config.yaml
arch: "conformer"
model: "sound classifier"
dataset: "read English sentences (LibriTTS-R)"
train_examples: 15625
n_mels: 80
hop_length: 160
input: "log_mel"
spec_augment: false
win_length: 400
targets: ["voice"]
num_classes: 2
norm: "rmsnorm"
activation: "relu"
mlp_ratio: 4
head_dim: 16
fused_qkv: false
qk_norm: false
layer_scale_init: 0.01
inner_norm: false
moe: "soft"
num_experts: 8
moe_every: 2
expert_mlp_ratio: 1
slots_per_expert: 1
shared_expert: false
subsampling: 4
layers: 6
width: 160
positions: "rope"
kernel_size: 15
loss: "cross_entropy"
residual_init: "none"
optimizer: "muon"
muon_scale: "spectral"
lr: 0.036
momentum: 0.98
nesterov: true
orthogonalizer: "newton_schulz_5"
adamw_lr_other_params: 0.0014
grad_clip: 0.5
ema_decay: 0.999
steps: 4500
batch_size: 512
epochs: 147.5
lr_schedule: "linear"
final_lr_fraction: 0.01
warmup_steps: 220
weight_decay: 0.01
adamw_weight_decay_other_params: 0.05
Rows from block 2, named by matrix and row number. Rows with one number belong to one neuron. Each number is 128 + 24 x the weight over its row's rms, rounded and kept within 0 to 255. All counts start at 0. Numbers have three digits each. After the name is the row's rms in percent of the matrix's.
# fc1: second MLP up (model.blocks.2.mlp.fc1.weight, 640x160), inputs 0-159
# fc2: second MLP down (model.blocks.2.mlp.fc2.weight, 160x640, transposed), outputs 0-159
fc1.38 091:078076149138157153138175141120121106123148142092114127160132128137121124084148139156165135103112128091160095125114112137161154154082092099132124160158171105144099158120135161154130124177128163145119199118186105185141123172163124123072132108140093122135143128136105129122126125109133112142151121141088093085115156140133115132131123100124150154143130136126183124115143092146137126119097094134117136149108109161146131159099109146144115132147100131148104101113124152139096128139104136
fc2.38 100:115188097141156123138081161128097134114093157158121125079135167158120168083105124144107139176101082172080128137097138132104130114106116145130118130110134134142143135137147143070140133096162189113155101132122119081160132125116105114125101143139113142144145122132165127152123133132081098126114141089123122095132141165136152158156136125128098131112130155155143138115107099138137115121173176151113156110108139127113164078099125107128117112136160101129129107172143085106112126136158128
fc1.39 114:132148136086118140134149089136103110135111147094102149154140109115120112151101158115187120171097100139105131152142108136082133134136119079113126127148092108147114124111120121121180145126137143141147151154097091120155126151141119111104070125058097148117116102147088087140153119102173136070134128124133096128158120095131165113144127154130130146120163139134121146105136155128117076159130091161109124127129109132158102141147129186174133128151104148151115115090158136137136083114122158
fc2.39 112:073147098157109145100137107102108119120142152093127119167079159130123119125074128121127079090161148112128110123126127144159124143119158139122141117094153119113137122123158130086114130154144094119111111159133154155130084148153137113173134156134138114155127147116162126108131095121153144142157147154152093086125154168136140136122140108149115107169135124115156171105130136131168104111149116139123117134127137134179179132121111109087137127161108143099096160116061150163113196090138124
fc1.40 145:143122102114089088163140136096107139103130161111139115092162082099137123098176155144158163163123148137131096139127120127152129150095123106136140127120155112080114153137142120123099091121113158102162124121108090151093088082138159139128069147136106157178134107115151160169100114154160156176084179135137103135139134163125109111112143109118140143174112120155111140144124170162136114147128156150151113148154127144144100119122136142162124119142092159139131124144144129109165104114102103
fc2.40 147:140149135123125138103100130120101141114099135113131099156134197100119104125088068106126115130150089110125122110067118121170153133127113103159116113102193154148081124116126120184113138146116160099126133121143121161130119108120119135064142123126154118164140124120161127102108082131139123157131106137089182101152148074136117133111137140122107121129119133136099110137124133134114133119154144114100140131090168120122149094088165147094126090125168146085127122135127116138115147101172170
fc1.41 047:098160151080140113150122140092138137108104134161077093171127128100167112163159133101109113137115127141136144134117169112127125144122132105144121109101142144176124136146135104115158109107094096160101137124146165122126135109141147154103165156141135136160140098148136153086074113147135146116120120100139114120137114142082160109107114137104103122154114102138099131067112117085112151132125113153168092133104146130149114095156093104119154153161123084158152116079155085144136092114122078
fc2.41 051:136133156066136146140109126103124158129112104171128127103143135155108153134124094120121126139090139079118097105135117127158120113122111149134126113167154149121105106128185147118141120162153117149144112090144113123107163111084137114085122103130142141127133142148136092160198108122102058130137104155152141106134094152111092114100101129150123145125117120143150149130144126113126096116168114073108139146100178136141118166130111139115182117158153164083130081111136150162155123103121146
fc1.42 063:106119107152137113120110145097137105090101197182131095115177157159092151150137116139131103114108122151111119146123135128121117102129108145146181146093197144132130116108159117107146118132117093103184102101153108106168115111125145117121107148094097116117077128108101132103150161094119098097123148145077109134113119150146128168101120115119138178117124143098139106104149154108179089125116146154142137127090090120096140129120125100145128138080114133112127151109115101155118125131142110
fc2.42 067:113141124088104104101130164125136140108101112085150168107138070120082124140154119137103098124112105109174132077155129141135116167119154134128115143111179128150128091107131173164125094128142123136110140142128135114096128123114123130129171133097168084097126138142126098166104092114160151163111129130122123096129135083150099128153143145115130115147145127124138125100127157123088151112211114117133090161110153157160104139113116146126133138159126083098104076121161115109138128122116085
fc1.43 095:140188146151143157128121140133138102101173119122143093129152156154130121128134124114134122120151113122113093101126104133106110123093112089107121107161080105153168118132136066090175141153096102074133144182156113153105154085084136087078126158090115156107107121145124144138099083161123144146134181110156132133098104128147142161126099137161133151112108160126085140129108123105095129113123165126119150143130130142114141084137132161126143115102154103139131133151110117124121095144160110
fc2.43 093:115105104125132135143125132101075175124111106097159092153115097149114079146128126136117120121130184165185141118121164099170097125104160131114077136131118154142146110150153120168161132136145099098141113136139167117140121114156152117124135114115112146120105158121165131084180109104159189141150136114147116118124145139121101074109097129154106146152138109114103096136138131186151122117164149138090114161145137122136123122115112136075122132141155120149147155097126110121093073127125143
fc1.44 109:136125131104140098147185195106101098100134060113166140124106134152155092113077094118126137133121128088088151143160104100140146137115116099143141096126127161117138130142107116088123107132185133127135081126145133163149115078161119109141167122146097162127155142085126126129127134140114087114149151143142107066160139152128107121112130175105156105114108121134135120140155082136152129117107133129129129142110133136117099154083147143140146117101113120147158168112125129094114095133096152
fc2.44 115:116110112136129145105105140117115117112134151149130158117165143092127115158146148146126130146111145155143116096097156127114126114157131155089104120125172150121102118160137126152118124120069165145134119131135133136137181146063130134136116146169127120103095153092169084102111131126164166134124109112165121118200092159142093159110152111148144166162105082150141113142133098132120110138121136109199119157180140098120146145138147123142140154154125147124073146149149126149143104090141125
fc1.45 111:095091154185148161157123129128120149137090137101103121077132118118111096171115145144121129117153102161133091136115083137134142110100060168127140147138121135083118191091157144122096115122189085112124137130142128120135114122137099141117137098132110097106105105089113144123149135118158132159142124138107097123118105133138147089120133129140129136100124122126106148108100147165110137118105153092102099107128118140111123126108107135136107157060133135091086113127127130103167094160084165
fc2.45 123:130095147127100118141131090141120125115145103121137138098127077118099107114163133075119108129150128101176134137132154110132143124137134155125103122141093118096177101065144104140132140130147082146166122087120158123126122090103113137169134137116150177144111187157123155103108114102138161079173144113115143089130124173113137171121116136127119142163079127151132167155143177115110127109129104123080151151120117101106141125137159130107151102109100140143165101115144133160146147151097121
fc1.46 138:118146150095114117136095089108125090107114161161157166131116077137110137132154156114132145104177127159129094090142146091170163127170089112113090137122122159123145151090114110121108074151117168112169157145116108097125207127138136145134112110134156157094114140114106142120103152156149103146133122150157112166117149108143109139125156126116125112132146139117138141113143144134139157132139146166090156089159121110132103153088142126091124136152167127135128105090172120113095135172130129
fc2.46 144:112113145137118152117092113161104126147156104115119130142114153111148152153107171112135139140092142159085141144143169147132146119130151121138155148121148131131140115144095150142134133111123132097115110145135120097078145132122127101121101122114144157134132177156107094114106117133098075138107092124136100158124105213104125092101127151151138181168066154113149125137119127148126131115127114102143122144120131093120208124159141117096155136156175160095147157151124140113153116127184153
fc1.47 080:179179095123128143155115135127177123160147129100134105111095120137109082104119151109129153145131129119126112161110120155151105126110171115127153085140059089140102127095124143148149098151173176149107157110164133122113146113147138104119124175145094093155128153133123127132117104156137125114155128143096098133114081125132113146129144091155112139115138095103156113088136095116099111141142130136142111134163076144184167090134101124132083098145138116149104133145166142108164118141121138
fc2.47 088:141077086118102113112102111146124127141138144102140149140123087176163122127108094101134129127104138148174129108148133151143111113158127151128131100133094164129127171136098117127119131079074149171126137151087116132163151141114126128083125109124131138117144090144070077153169119130110147120120136115155083093134129100119129126097076142129088125151101113151096146094170121100157146150164109122139157096146126136098085135128140122146104171118082110137155168136100120111131105132129155
fc1.48 076:187145124091153134103132169121166136174129094102134072117160165137100083133134084126142132123106134134082141142128160119151123171159158121121121095146100123076122118120131074132135110092165121119142147139126120164085117127133102125126135114176137130117124162133140150124171103114186104134114154089135134109116154141125143121126135127164184096156113136119129135138099134119166089113106108134123083130115133115111120063100122126090150129162096102130138093096123127108126144133114121
fc2.48 074:146140108139138131113088137138115106101097102174110192131074123115143115158115113131094164120112157135098136137195128123145142147117123139122128141155100137082099124091148117144143183090137130101143129135186143103118078131138090114139144134191149121099130116104130119120098148126111166103123152133106142091154123133159139113151125138159119132144129114107131091112150145096133126142105137185129103130146155158142114110140122110170111112139125178112146162187103134130137091174131119
fc1.49 107:124152157085141121176117132140114167092137162163138125116153128090116140118162183179172137128113116150126143148144115135113119144096088087159101155134131165140147131117127119138163101133173129126092133165149115083112116130108114144101124158145175121154125117128118120148149095154133089123149122101142166142129149122105125123138103128164174145112182100123131112121125125152161148151121092117150144139105147123133146128107122147141136164077161151165095060133158141116173137130168149
fc2.49 102:128125173147149155127124121107114162108133107083159122160096126117110137090122122099131140125084130134151120130116154088160153114117140133122179160107116108155171119139150107133117083157046124111100142080105133125130127152067128152166142133132116139127174120135131134148129061112121109092136130113144126131115131126154132165114108077127139120168149162109130195156108126125121135119137149130103162114166132064144162168122122146150127125128120130140119137093103144152153119151110119
fc1.50 068:100117143152081135109157094115150154164127167094138121127131116114153111106143164161159162127081152117140168133077144071134131153126146128140100109099130113138105170142162107122110145128147120123168107147102107128100094100118135140143152135167161128131175149115135125130144098149146208167125138136095104095143166125098122117103101143173107125142106132141135139139153074114155177158124116130181103114139107133106110096155110133117132127147152120117100126104135153109160103135110113
fc2.50 068:128115160081128132129105130122193134157088134173139131088141151103132107122174123130100097111149093103100114134160098127102085114124124133146153132143100128151138114123129135119105102111146057095121144141105148098131136078101159132126115145160110135170148152170136139147094129124131122168080126176107109112114074136125153137087167123173154114124112157097131141088143084119099131112156165139135145134113137136116120151165130120100130128131161116142124182117127132174136142124141145
fc1.51 084:170105119155096137142104118142123155147098127164129164140109110147198099146126112070122160106122143089123090145130143090112119114125137119100146130140112101146129132119111181145086117127121141105138111137113133140131132089112057136136114157143127117106134159105131158101109119141147130107137150093112167138134148169132165162113103073117110093134125132139132116095176133095088167128074145128136150076156099114140137139127130093132143158115106170128151150170165148149124114122148119
fc2.51 080:181114113114155120155084141117151131122118103090124090121144093093130103112087144148120159142174083132087158122150087104122096138120092117110151121145071155159134086145097096130130123127151121122114103142124136169121169130109147134090108170105090126139111176152118095115103110118162155139135133124174159106126117128106149119116126162169137173080124114143161092111110102140132105143157071117136116139126085135136127143107139115147112117133121135161137098076130100138121110126110139
fc1.52 059:164154125126155124092123163110104139089134142132139136148144119115118086173118110121152142128134144114101150163112096155144177154123146167096164086142122157159147095123137113110164108134109173120157163105123098135133113165157133112119112086111093138121106118154119131114127123148159165132160085117123134119079135159152170110160178151111153102137121159138079089146167106131073167135104120127120113086123138119136100126173143155130124103117118113070123112109112122155121163125135129
fc2.52 061:128104104110150163117115161079095141126093132144149166123134127123156114117155135172099109136091106089169068105134142102117114140142109096127154141140107106109103148126092109083118159168120186140107095166143127160123149110157138158107116172100116095151154148096130135090137137135112118129120120142134134108163111097106125100160140127199154104121122098128163100145100102112112136132139101104165140118150128073148147123104080086160119126131150151139125113113143118141158115110125133
fc1.53 055:116104102143138138148117144123117108125116135119086089184119092124087125093108151155146116091135106152153116150159144145120152167112180080127093132149109156123129118117127164113165128079157165074123125126160125122138113099106135126138155151096089106129125165118082141080155108140072128106124129119137145101131170088134139109126119120170098100116164090139119114156118132087137090153125165085132130110149136099116111130101097126142121129126159162099113109130147137168101144096115128
fc2.53 062:140110087129098125141092126142135117101118157125143132107118119156095153106132108108104136114157117111119083112165132134132122112076099117121120136141103096149096129129131148138124104129123133124099114146089092163175175111079122168153108131139122135095095104119139168177147141126112137138146184138138140090144123129078111134119140140176117126137103092113142183113148102128114123153124078159129152126113133146119122143086124150127149165109173130104109147137103104165195096157077123
fc1.54 072:127108119109125099130106118096149137100160132146133155102120079140087123128126088127194124095155102124172114109134138145097147145149130141140094129125126155140096118126107157128140102161105122131156105151142132127149142108133122132138108133157141167131146111150075150120085150126107081152137153115101120125140095117126141133139127109077172133099106169136103124087125061157113129118164132132114103156117152118121151115134108078108181137116132137139073096126152132140133161166053146
fc2.54 067:148133139154155143144136123151133122131128114121129126118146107120134140122087142115157109126106084130079122123146101093130142117154141109124180109155118082103162127192135128144100154153188133119097105102125139109107169082138125144188106132109111179135140132091129148159149114145150089118157136116116144126149154122147122107100155114166138175134142092138144137148139131141126134133162151115109122066081147082078121094117104138132129167092088120137133164166112107123107113093140143
fc1.55 087:154151123154103140103127139090131134120109092136124100139148146139111094142151102132151159119132141143081170149126135135128103120156096102176123143185121118120123123141106153166137151054143143094147138106125133096140115095140140110136139151093130125109114142173131086143106109116149117160157160081132108202167124095129094141115117118111136089133149142143089089123124165141140127139089169098154131102177126171102162119132109145146104096164124110153145121142153128101138139113154142
fc2.55 091:100082152123164113160139140151103140128134140131119158157084076131124112161123114126149086175108152148121145132156171086137132122110118100136150144121109139115109144131143130099116131109086185093119142109111153140123129145139113152164109087135123107113116100081128118101145146122140141181066128132073132177101114141135143120184147137141158160133178120138122201094155147099136140146161134109124121134118130110086134131145116106107118151103104114115105107149144108131120086115142133
fc1.56 086:115185101163143127123138125134105114150131115108129142092141128128139116114142134094170126140122137131106117156137140115091095094126112096111145165149159156116117098107139126174113134141142138109163147157161187114155124122154121121172143117118100147119108154120116118162140150106115098123106136105109132105111160152139123140094092167132128156110143129164137145134176107139147109123071133137121114201117137169093096120165184105093154150132143145098129205103126168131142100138120117
fc2.56 083:152079091135109118156058135111103156099096146133105171112081141126118139117149118132125144162110140141103121117093100149133122119136141120144135171130137127176133111147167111130143103158137136110136124158120180147106101125145115147126089082155173066157148117107136130102109122140153146118139134093117118117145070158128094090128136161112134110180090120126153149119136123128076152114133133144114078135128139146145128144090179151130100129066134132120136132110149132131136168126156122