Rows from block 3 of a small sound classifier, named by matrix and row number. Rows with one number belong to one neuron. Each number is 128 + 32 x the weight over its row's rms, rounded and kept within 0 to 255. All counts start at 0.
After each neuron's rows are labels from the 100 clips, of 14848, where the neuron reaches its highest value: "loudest band" is the band of the loudest frequency at the time of the peak. Only what is clearly more common there than usual is listed. The data: read English sentences (LibriTTS-R).
# fc1: first MLP up (model.blocks.3.ff1.fc1.weight, 640x160), inputs 0-159
# fc2: first MLP down (model.blocks.3.ff1.fc2.weight, 160x640, transposed), outputs 0-159

fc1.249 [102 163  86 140  73  79 176 128 204 135 129 112  64 168 133 168 123 105  83 172  90 127 137 112 126 145 128  78  99 134 121 141 114 141 141  57  74  78 161 133 193 172 108 110  84 117  97 133  74 114 145 125 155 178 137 214 132 148 192 107 100 144 121  48  84 155  96 161 153  87 126 171 185 120  87  94 130 105 114 127  90 103 148 124 114 122 135 136 123 118  75 142 126 125 146 164 187 116 162 128 214 176 175 102 116 143 157 125 169 152 134 154 118 135 126 172 119 122  99 137 115 174 112 148 132 139  99 157 100 126 159 137 131 118 117  99 137 120 105 141  69 117 128 152  84  89  88 122 116 201 137 121 118 139 136  97 103 112  51 105]
fc2.249 [137  92 148 129 139 121 191 136  90 114 107 110 156 112  85 126 121 132 136  59 163  97 186 141 167 108 109 108  68 140  47 128 146 112 160 135 105 132 116  83 139 104 127  80 136 133 160 135 125 129 179 117 149 124 125  78 130 128 126  99 126 140  93 119 117 107 133 147 120 139 145  42 133  98 133 161 125 101 172 123 142 125  86 120 107  89 168 137  95  85 118 105 134 103  85 153 108 172  91 118  61  69 127 145 175 139 130 104 183 159 151 156  92  73 131 127  89 129 126 145  79 119 120  89 161 116 152 132  83 117  52 125 135 121 156 156 111 146  99 150 152  37 172 132 148 108 129  89 128 156 155 144 202 168  79  20 103 121 203 137]
loudest band: 250 to 500 Hz

fc1.321 [118 130  95 146 120 129  86 102 136  92 110 126  91  96  99  88 182 117 130 146 134 108 123 114  87 213 103  94 136 142 101 141  95 112 127  96 123 119 129 157 135 118 101 159 125 137 161 147 125 132 168  72 179 141 128 206 106 145 108  94 136  96  97 135  97 100 152 172 121 157 179 110 129 123 107 144 119  88 149 170 145 154 114 194 168 172 150 114 152 119  96  55 171 177 146 112 158 110 131 119 143 138 115  69 151 152 138 144  98 152 156 151  62  52 159 143 121 125 173 116 111 142 112 136 120 175  86  90  64 161 150 142  93  86  97 194 107  76  73 136 119 173 143 110 182 218 156  93 126 154 157 176 165 119 110 176 134 126  90  68]
fc2.321 [ 93  81 140 110  79 125  97  94 137 100 129 146 136 158 107 165 134 102 119  85 101 125  98 140 173  72 120 173 141 125 130 127 162 114  52 144  94 114 116 169 139  73 156 185 116 149 146 114 117 128  65 115  79 116  94 106 112 164 160 132  76 140 161 179 127 145 105 136  87 157  75  93  91 100 122 128  98 202 102 145 155 112 107 117 139 107 186 116 178  57 126  98 130  76 183 121 152 150 149 127 126 128 162 150  95  96  97  63 118  60 151 106  77 171 147 142  84 127  84 170 110  95 103 100 106 111 115 167 128  85 131  97 140 138 194  85 163  98 191  92 124 123 171 136 116 146 136 155 155 105 174 140  89 171 146 124  92 102 141  58]
loudest band: 500 to 1000 Hz

fc1.332 [146 118  44 111 103 141  78 162 117 154  47 122 187 111 103 121 155  84 122 123 116 136 171 134 122 102 117 139 103 132 105 171 176 105 129 158 108 154 109 155 134  94 134 125 132 164 118 130 161  73 120 121 148 111 100 132  71  90 136 158  45 100 141 138 161 124 102  71 110 137 200 167  69 101 168 143 110 137 117 144 177 107 125 188 125 106 127 122 159 110 146  81 119 135 137  74 105 117 170  86 174 121 114 114 172 131 128  70 180 165  97 133 174  89 139  82  99 163 106  86 132 140 161  95 135 115 109 208  62 139  49 122 133 181 126 148 111  98 126 124  94 124  84 124 141 162 124 131 101 200 171 105 126 119 158  84 145 119  81 134]
fc2.332 [163  91 170  89 193 127 182 140 113 130 115 103 133  94 101 125 181 146 134 136 131 150 117 146  95 121 140 155 136 146 137 140 138 118 172  41  91 111  99  77 101 103 150 133 121 136 141 128 106 123 130 168 169 137 144  89 105 151 108  72  92 140  73  23 118 123 124 185 146 122 120 125  65 173 151 136  99 187 120 112 131 128  78 153 128 150 183 101 134 167 177 165 196 130  97 166  72 123 156 105 107 113 139  94 122 112 127 115 127 104 100 142 146  93  76  76 190 176 121 109  33  98 141 158  92 138 119 102 179 127 150  65 115 141 122  93 110 160  63 116  90 114 140 179 130 117 141  95 123 107 167 152 113 117 114 113 127 125 191 159]
loudest band: 4000 to 8000 Hz

fc1.391 [139 147 172  84  88 144 164 144 132 144 122 122 109 120 112 126 142  83 181 141 151  92 159 168 103 167 111 123  77 121 110 106  99 105 111 200 162 118 108 171 146 123 152 110 109  97 122 120 141 128 127 114 169 127  94 106 147 176 102 119 119 158 163 192 113 127 140 167 111 125 160  78 122 126 144 107 146 194 143 192 139  87  86 166 175 164 123 105 177  93 120 130  87 155 121 155  74 162 114 189 100 163 147 135 126 173 158 137 137 154 108 124 138 152 140 135 101 127 101 158 157 122 145 132 138 140  93  73 158 117  51 105 121 140 188 231 151 199  67 158 148  83 112 108 109 112  86 124 114 142 137 106 110  95  60 220  84  87 138 172]
fc2.391 [180 124 132 179 145 172 101 119 118 153 160 161 129  98 126 134 135 121 102 151 113 154 126 146 136 131  76 133 162 165 131 145 102 163  57 146  69 131  11 136 145  78 148 154  75 137 231 118 134 167 170 168  35 165 158  43 166 125 168 112 116 138 126 151 187  75 103 103  73 133 116  71 193  95  86 105 129 162 150 136 145 108 106 134 119 151 175 152 122  78 105 133 113 147  92  93 160 121 136  45 147 109 185 133 119 158 121 153 118 131 106 136  85 126 102 143 108 111 145  77 138 128 115 167 146 104 123 103  63 116 133 124 129 105 131 168 116 163 114 139 131 124  82 152 122 104 135 129 170 149 115 135 122 116 152 139 136 114 107 159]
loudest band: 500 to 1000 Hz

fc1.112 [112 136 102  87 205 100 115 130 130 166 139  74 161  82 175  83 191 113 114 132 149 117 133 170 150 102 127  71 120  90 107 173  96 123 105 103  96 160 111 103 142 106 146 158 157 135 127 142 101 132 125 173 147 180 121 181  62  89 153 154 152 111 137 120 117 117 186 103 121 150  37 147 184 103 131 163 178 127 151  92 153 110 147 144 134  48 125 104 170  84  91  73 154 134 122  94  91 111  99 113  91  57  94  74 124 174  89 134 106 103 149 162 136 121 130 157 136 122 154 169 108 122 131 141 105 153 106 116 184 107 147  94 142 112 157 147  94 129 116 110 112 148  75 103 153 191 111 183 123 109 177  80 156 155  71 175  81 123 126 101]
fc2.112 [140  97 108 176 158 149 110 156 134 149 141 120 138 148 153 136 155  98  74 155 145 117 134 101 149 138 103  90 106 112  98 131 187 123 126 158 172 165 129 183 162 112  48 174 117 125 140 126 165 127  57 138  70 139 162 206 126 124 122  59 159  98 148 154 147 138 114 126 136  88 145 130 179 194 105 108 163 147 125 160 122 165 116 150 172 137 101 168 147 156  94 182 103 112 163 119 185  76 136 188 159 132 110  91  92 103 137 145 172  80 191  34 109 143 138  76  90 186 161 144 118 101 135 118 145 142 107 114  98 125 146 108 176 147 108 103 125  25 125 191 144 118 178 114 116 133 151 163 148 124 151 134 120 164 135 152 129 158 137 124]
loudest band: 250 to 500 Hz

fc1.99 [117 123 155 110 165 138  96 141 176 114 144 144 143 137 173 141 159 177  71 112 132 106 156 147 116 124  91 152 110 149 126  98  85 150 137 139 106 189 158  87 122 117  89 157  87 176 128 163  57 187  96 148  69 143 102 181 142 120  99 170 104 101 147  94 100 115 102  91 112 151 200 156 147 112 147 158 138 114 117 132 121  63 187 150 153 122 112 138  94  83  93 103  68  98 152 116 194 124 152 127 126 170  90 199 107  98  94  66 107 116 124 203 133  94 155 111 117 182 107 122  86 114  73 138  81 124 140  42 163 138 150 132  72 116 128 108 131 127 134 121 116 149 146 123 196 125  73 160 122 189 146 142 127 104 116 133 137 156 154 180]
fc2.99 [ 93 127 152 119 164 132 164  87 104  66 111 143 121 154 112 123  72  92 142 182 155 113 158  97 108 130 147 106 174 115  86 130  74  81 107 115 138 146 159 104 159 141 149 179 133  52  93 121  59 144 165 155 145 108 206  96 132  84 165 117 121 141 210  86 186 120 120 137 144 107  87  86  64 162 166  98  61 114 112 142 111 125 109 178 133 130 116 113 113 114 166 155 142  73  67 174  95 151 125 148  99 147 100  87 169  99  93 153 151 132  60 157  94 103 120 116 130 109 191  72  92 182 139 116 103 145  92 150 127 135 139  59 106 118 125 169 149 121 131 132 151 156 158 123  97 122 124 110  87 177 171 133 155 148 122 167 164 134 111 137]
loudest band: 250 to 500 Hz

fc1.421 [143 116 129 172  67 133 135 110  97 145 111 159 143 100 178 111 112 107 105 169 170  85 124 127 132 167 147 148 145 122 169 111 136 173 126  30 147 129 102 120  92 105 115 156 179 187 197 123 141 135 106 143 139 158 139 139 163 128 167 161 141  80 138 153  80 139 118 142  67 133  95 119 120  53 113 142 137 101 109 166 173 129 151 149 197  95  82 169 107 148 121 126 122 129 133 127 137  86  83 117 149 107 199  82 171 160  84 112 154  97  99  50  90 158  95 138 131  95 108 147  58  74  80 159  66 130 128  92 134 181  94 142  96  79 109 163 113  94 133 112 119 116 162 136 115  85 117 106 137 168 214 141 161 124 117 125 156 125 158 129]
fc2.421 [126 122  87 113 135  81  67 113 146 160  71 131 100 105 209  92 183  26 128  72 116 124 163  80 122  69 152 135 116 186 140 139 132 132  88 207 108  97 125 121 133  99 127 150 118 133 179 108 160 161 195 151 102 117 107 130 106 129 126 128 125 134  67  86 150 113 135 113  84 108 108 137 142 103 129 141 133  63 110  77 135 148 123 121  60  94 137  80 160  93 144  87 105 177 202 128 107 114 122 135  88  95 148 147 103 111 112 159 183 124 140 172  76  77 146 120 126 100 128 183 146  82 126 105 193 149 161 124 154 116 168 119 147 121 122 142 109  84 111 152 143 179  94 120 137  94 118  67 141 150  80 124  95 138 117 165 109 150 111 115]
loudest band: 250 to 500 Hz

fc1.338 [160 155  80 123 169 213  57 193  98 117 103 169 109 107 108 106 155 140 171 145 161  90 164 114 102 183  57 104  93 152 121  94 111 154 123  92 127 106 147 129 186 170  71 181 186 146  73 135 134 104  80 120 129 122 117 153 167 141 169 108  87 137 152 154  85 166 147 122 122 108 125 105 120  99 171 151 141 156 126 102 146  81 167 129 115 174 115 179 136  59  91 102 151 131 142 128 103 181 123  81 167 175 144 111  89 176 126 115 135 139  50 119 160 145 156 105  94  88 158 108 204 169 111 111 139 133 116 158 115 116 127  96 143 116  48 104 154  68 131 113 141 110 105 141  98 119 142 120  90 140 179 126 153 155 105 131 151 113 125 149]
fc2.338 [114  96  99 199  96 123 163 101 153 124 108 158 127  86 115 126 152 110  84 130  83 128 141 146 134  66 141 130 111 120 121 150 123  69 125 152 109 169 131 173 130 220 202 158 136  84 116 114 111 115 128 154  95  96 133 136  98  51 117  94 105 133 122 150 168 148 109 142 136 171 134 132 181 110  77 136 145 199 108  96 170  99 108  83 171 168 153 110 191 140  79 164 128 102  99 126 201 149 141 148 141 169 129 108 136  99 135 140 133  89 167 108 168 100 166  80 145 171 128 173  72 152 138 126  78  90 118 157 190 112 109  91  83 165  99 171 109 159  49 133 107 167 145 144 131  92  98 117 148 133 171  97 129 109 138 137  61 124 152 158]
loudest band: 500 to 1000 Hz

fc1.47 [154 142 153 131 125 195 177 150 145 104 137 133 151 135 100 106  73  85 152  44  83 142 165 148 110 119 121 139 135  51 145  92  81 159 113 114 123  80 143 121 171  88 157 133 144 105  73 144 169 123  77 126 141 114 122 178 103 145 114 129 121 124 102 183 161 146 108 142 151 157 128 121 168 174 160 142  92 157 142 104  68  74 136  97 150  93 147 131 121 139 150  52 142 110 152 171 183 201 144 152  75 129 131 124 119 153 157 120  84  87 170  90  83 104 187 107  75  80 120 111  98  78 146 105 121 125 133 144 168  62  98 129 107 172 130 123 108  95  96 130 122 119 195 118 122 134 145 140 123  94 154 154 112  79 130 196  83  96  71 122]
fc2.47 [179 120  97 127 216  95 137  82  97  59 119 122 107 118 138 129 119 164 119 208 125  99 119  89 118 147 104 136 132 116 169 116 126  87 116 113 141 130  88 129 117 180 150 100 121 137 141 107 124 127 116 174 127 113  92  93 119 113 129 167  95 120 129  51  59 119 127  77 173 191 135 182 178 116 110 151 110 137 123 121 170 115 112 126  64 171 115  87 128 171 144  88 157 134 180 178  83 121 121  83 111 170 121  87 124 132  84  57 101 203 148 124 111 105  92 134 154 190 113 131  50 132 147 168 136 126 135 120 188 193 116  96  98 116 144 144 145  97 106 130 104 197 154  87 103 183 140 101 122 120  86 149 143 109 139 141  88 141 125 138]
loudest band: 250 to 500 Hz

fc1.5 [125 179  61 111 115  66 121 163 189 153 173 161 147 108 144 123 106 130  67 140 163 152 146 101  97 107 188 136  64  88  82 125  75 108  98 108 150 115 174  96 108 137 143 145 134 140 148 112 120  98 134 135 133 166  93 134 158 141 137  75  94  99 170 166 135 132 195 129 108 109 147  89 177 150 174 132  80  91 163 121  84 132 156 101 105 114 145 126 146  96  92 110  55 137 154 104  81 181 130 186 113 146 130 108 139 122 108 133 190  90 140  77 104 144 171 194 142 136  88 152  70  87 155 155 111 125 155 100 147 113 128 115 120 116  80  64 111 171 196 128 150  71 124 155  95 146  66 151  88 133 144 132 119  59 144 125  93 119 136 137]
fc2.5 [160 198 152 109 155 148 136 124 104 126 124 165 148 109 128 119 133 136 152  79  99 137 134 161 113 165 161 128  81  87 124 123  83 152 123 139 105  99 139 102 176 164 108  94  94 138 121 188 133 107 170 154  88 110 150 114 159  89 179 124 113 167 122  46 125 129  67 149 134  89 147 138 156  94  87 134  48 123  89 185 159 134 151  33 132 107 171 195 120 126 110  77 107 156 145 177  97 140 156 169 114  93 127 155  92 140 125  85 117 147 110 141 134  74 187  79 137 114 108 102 181 169 115 101  96  98 176  64  92 139 161 143 137 152 102 179 115 169 141  76  68 147 175 110 115 130 157 132  78 106 131 184 121 141 158 129 155 125 148 155]
loudest band: 250 to 500 Hz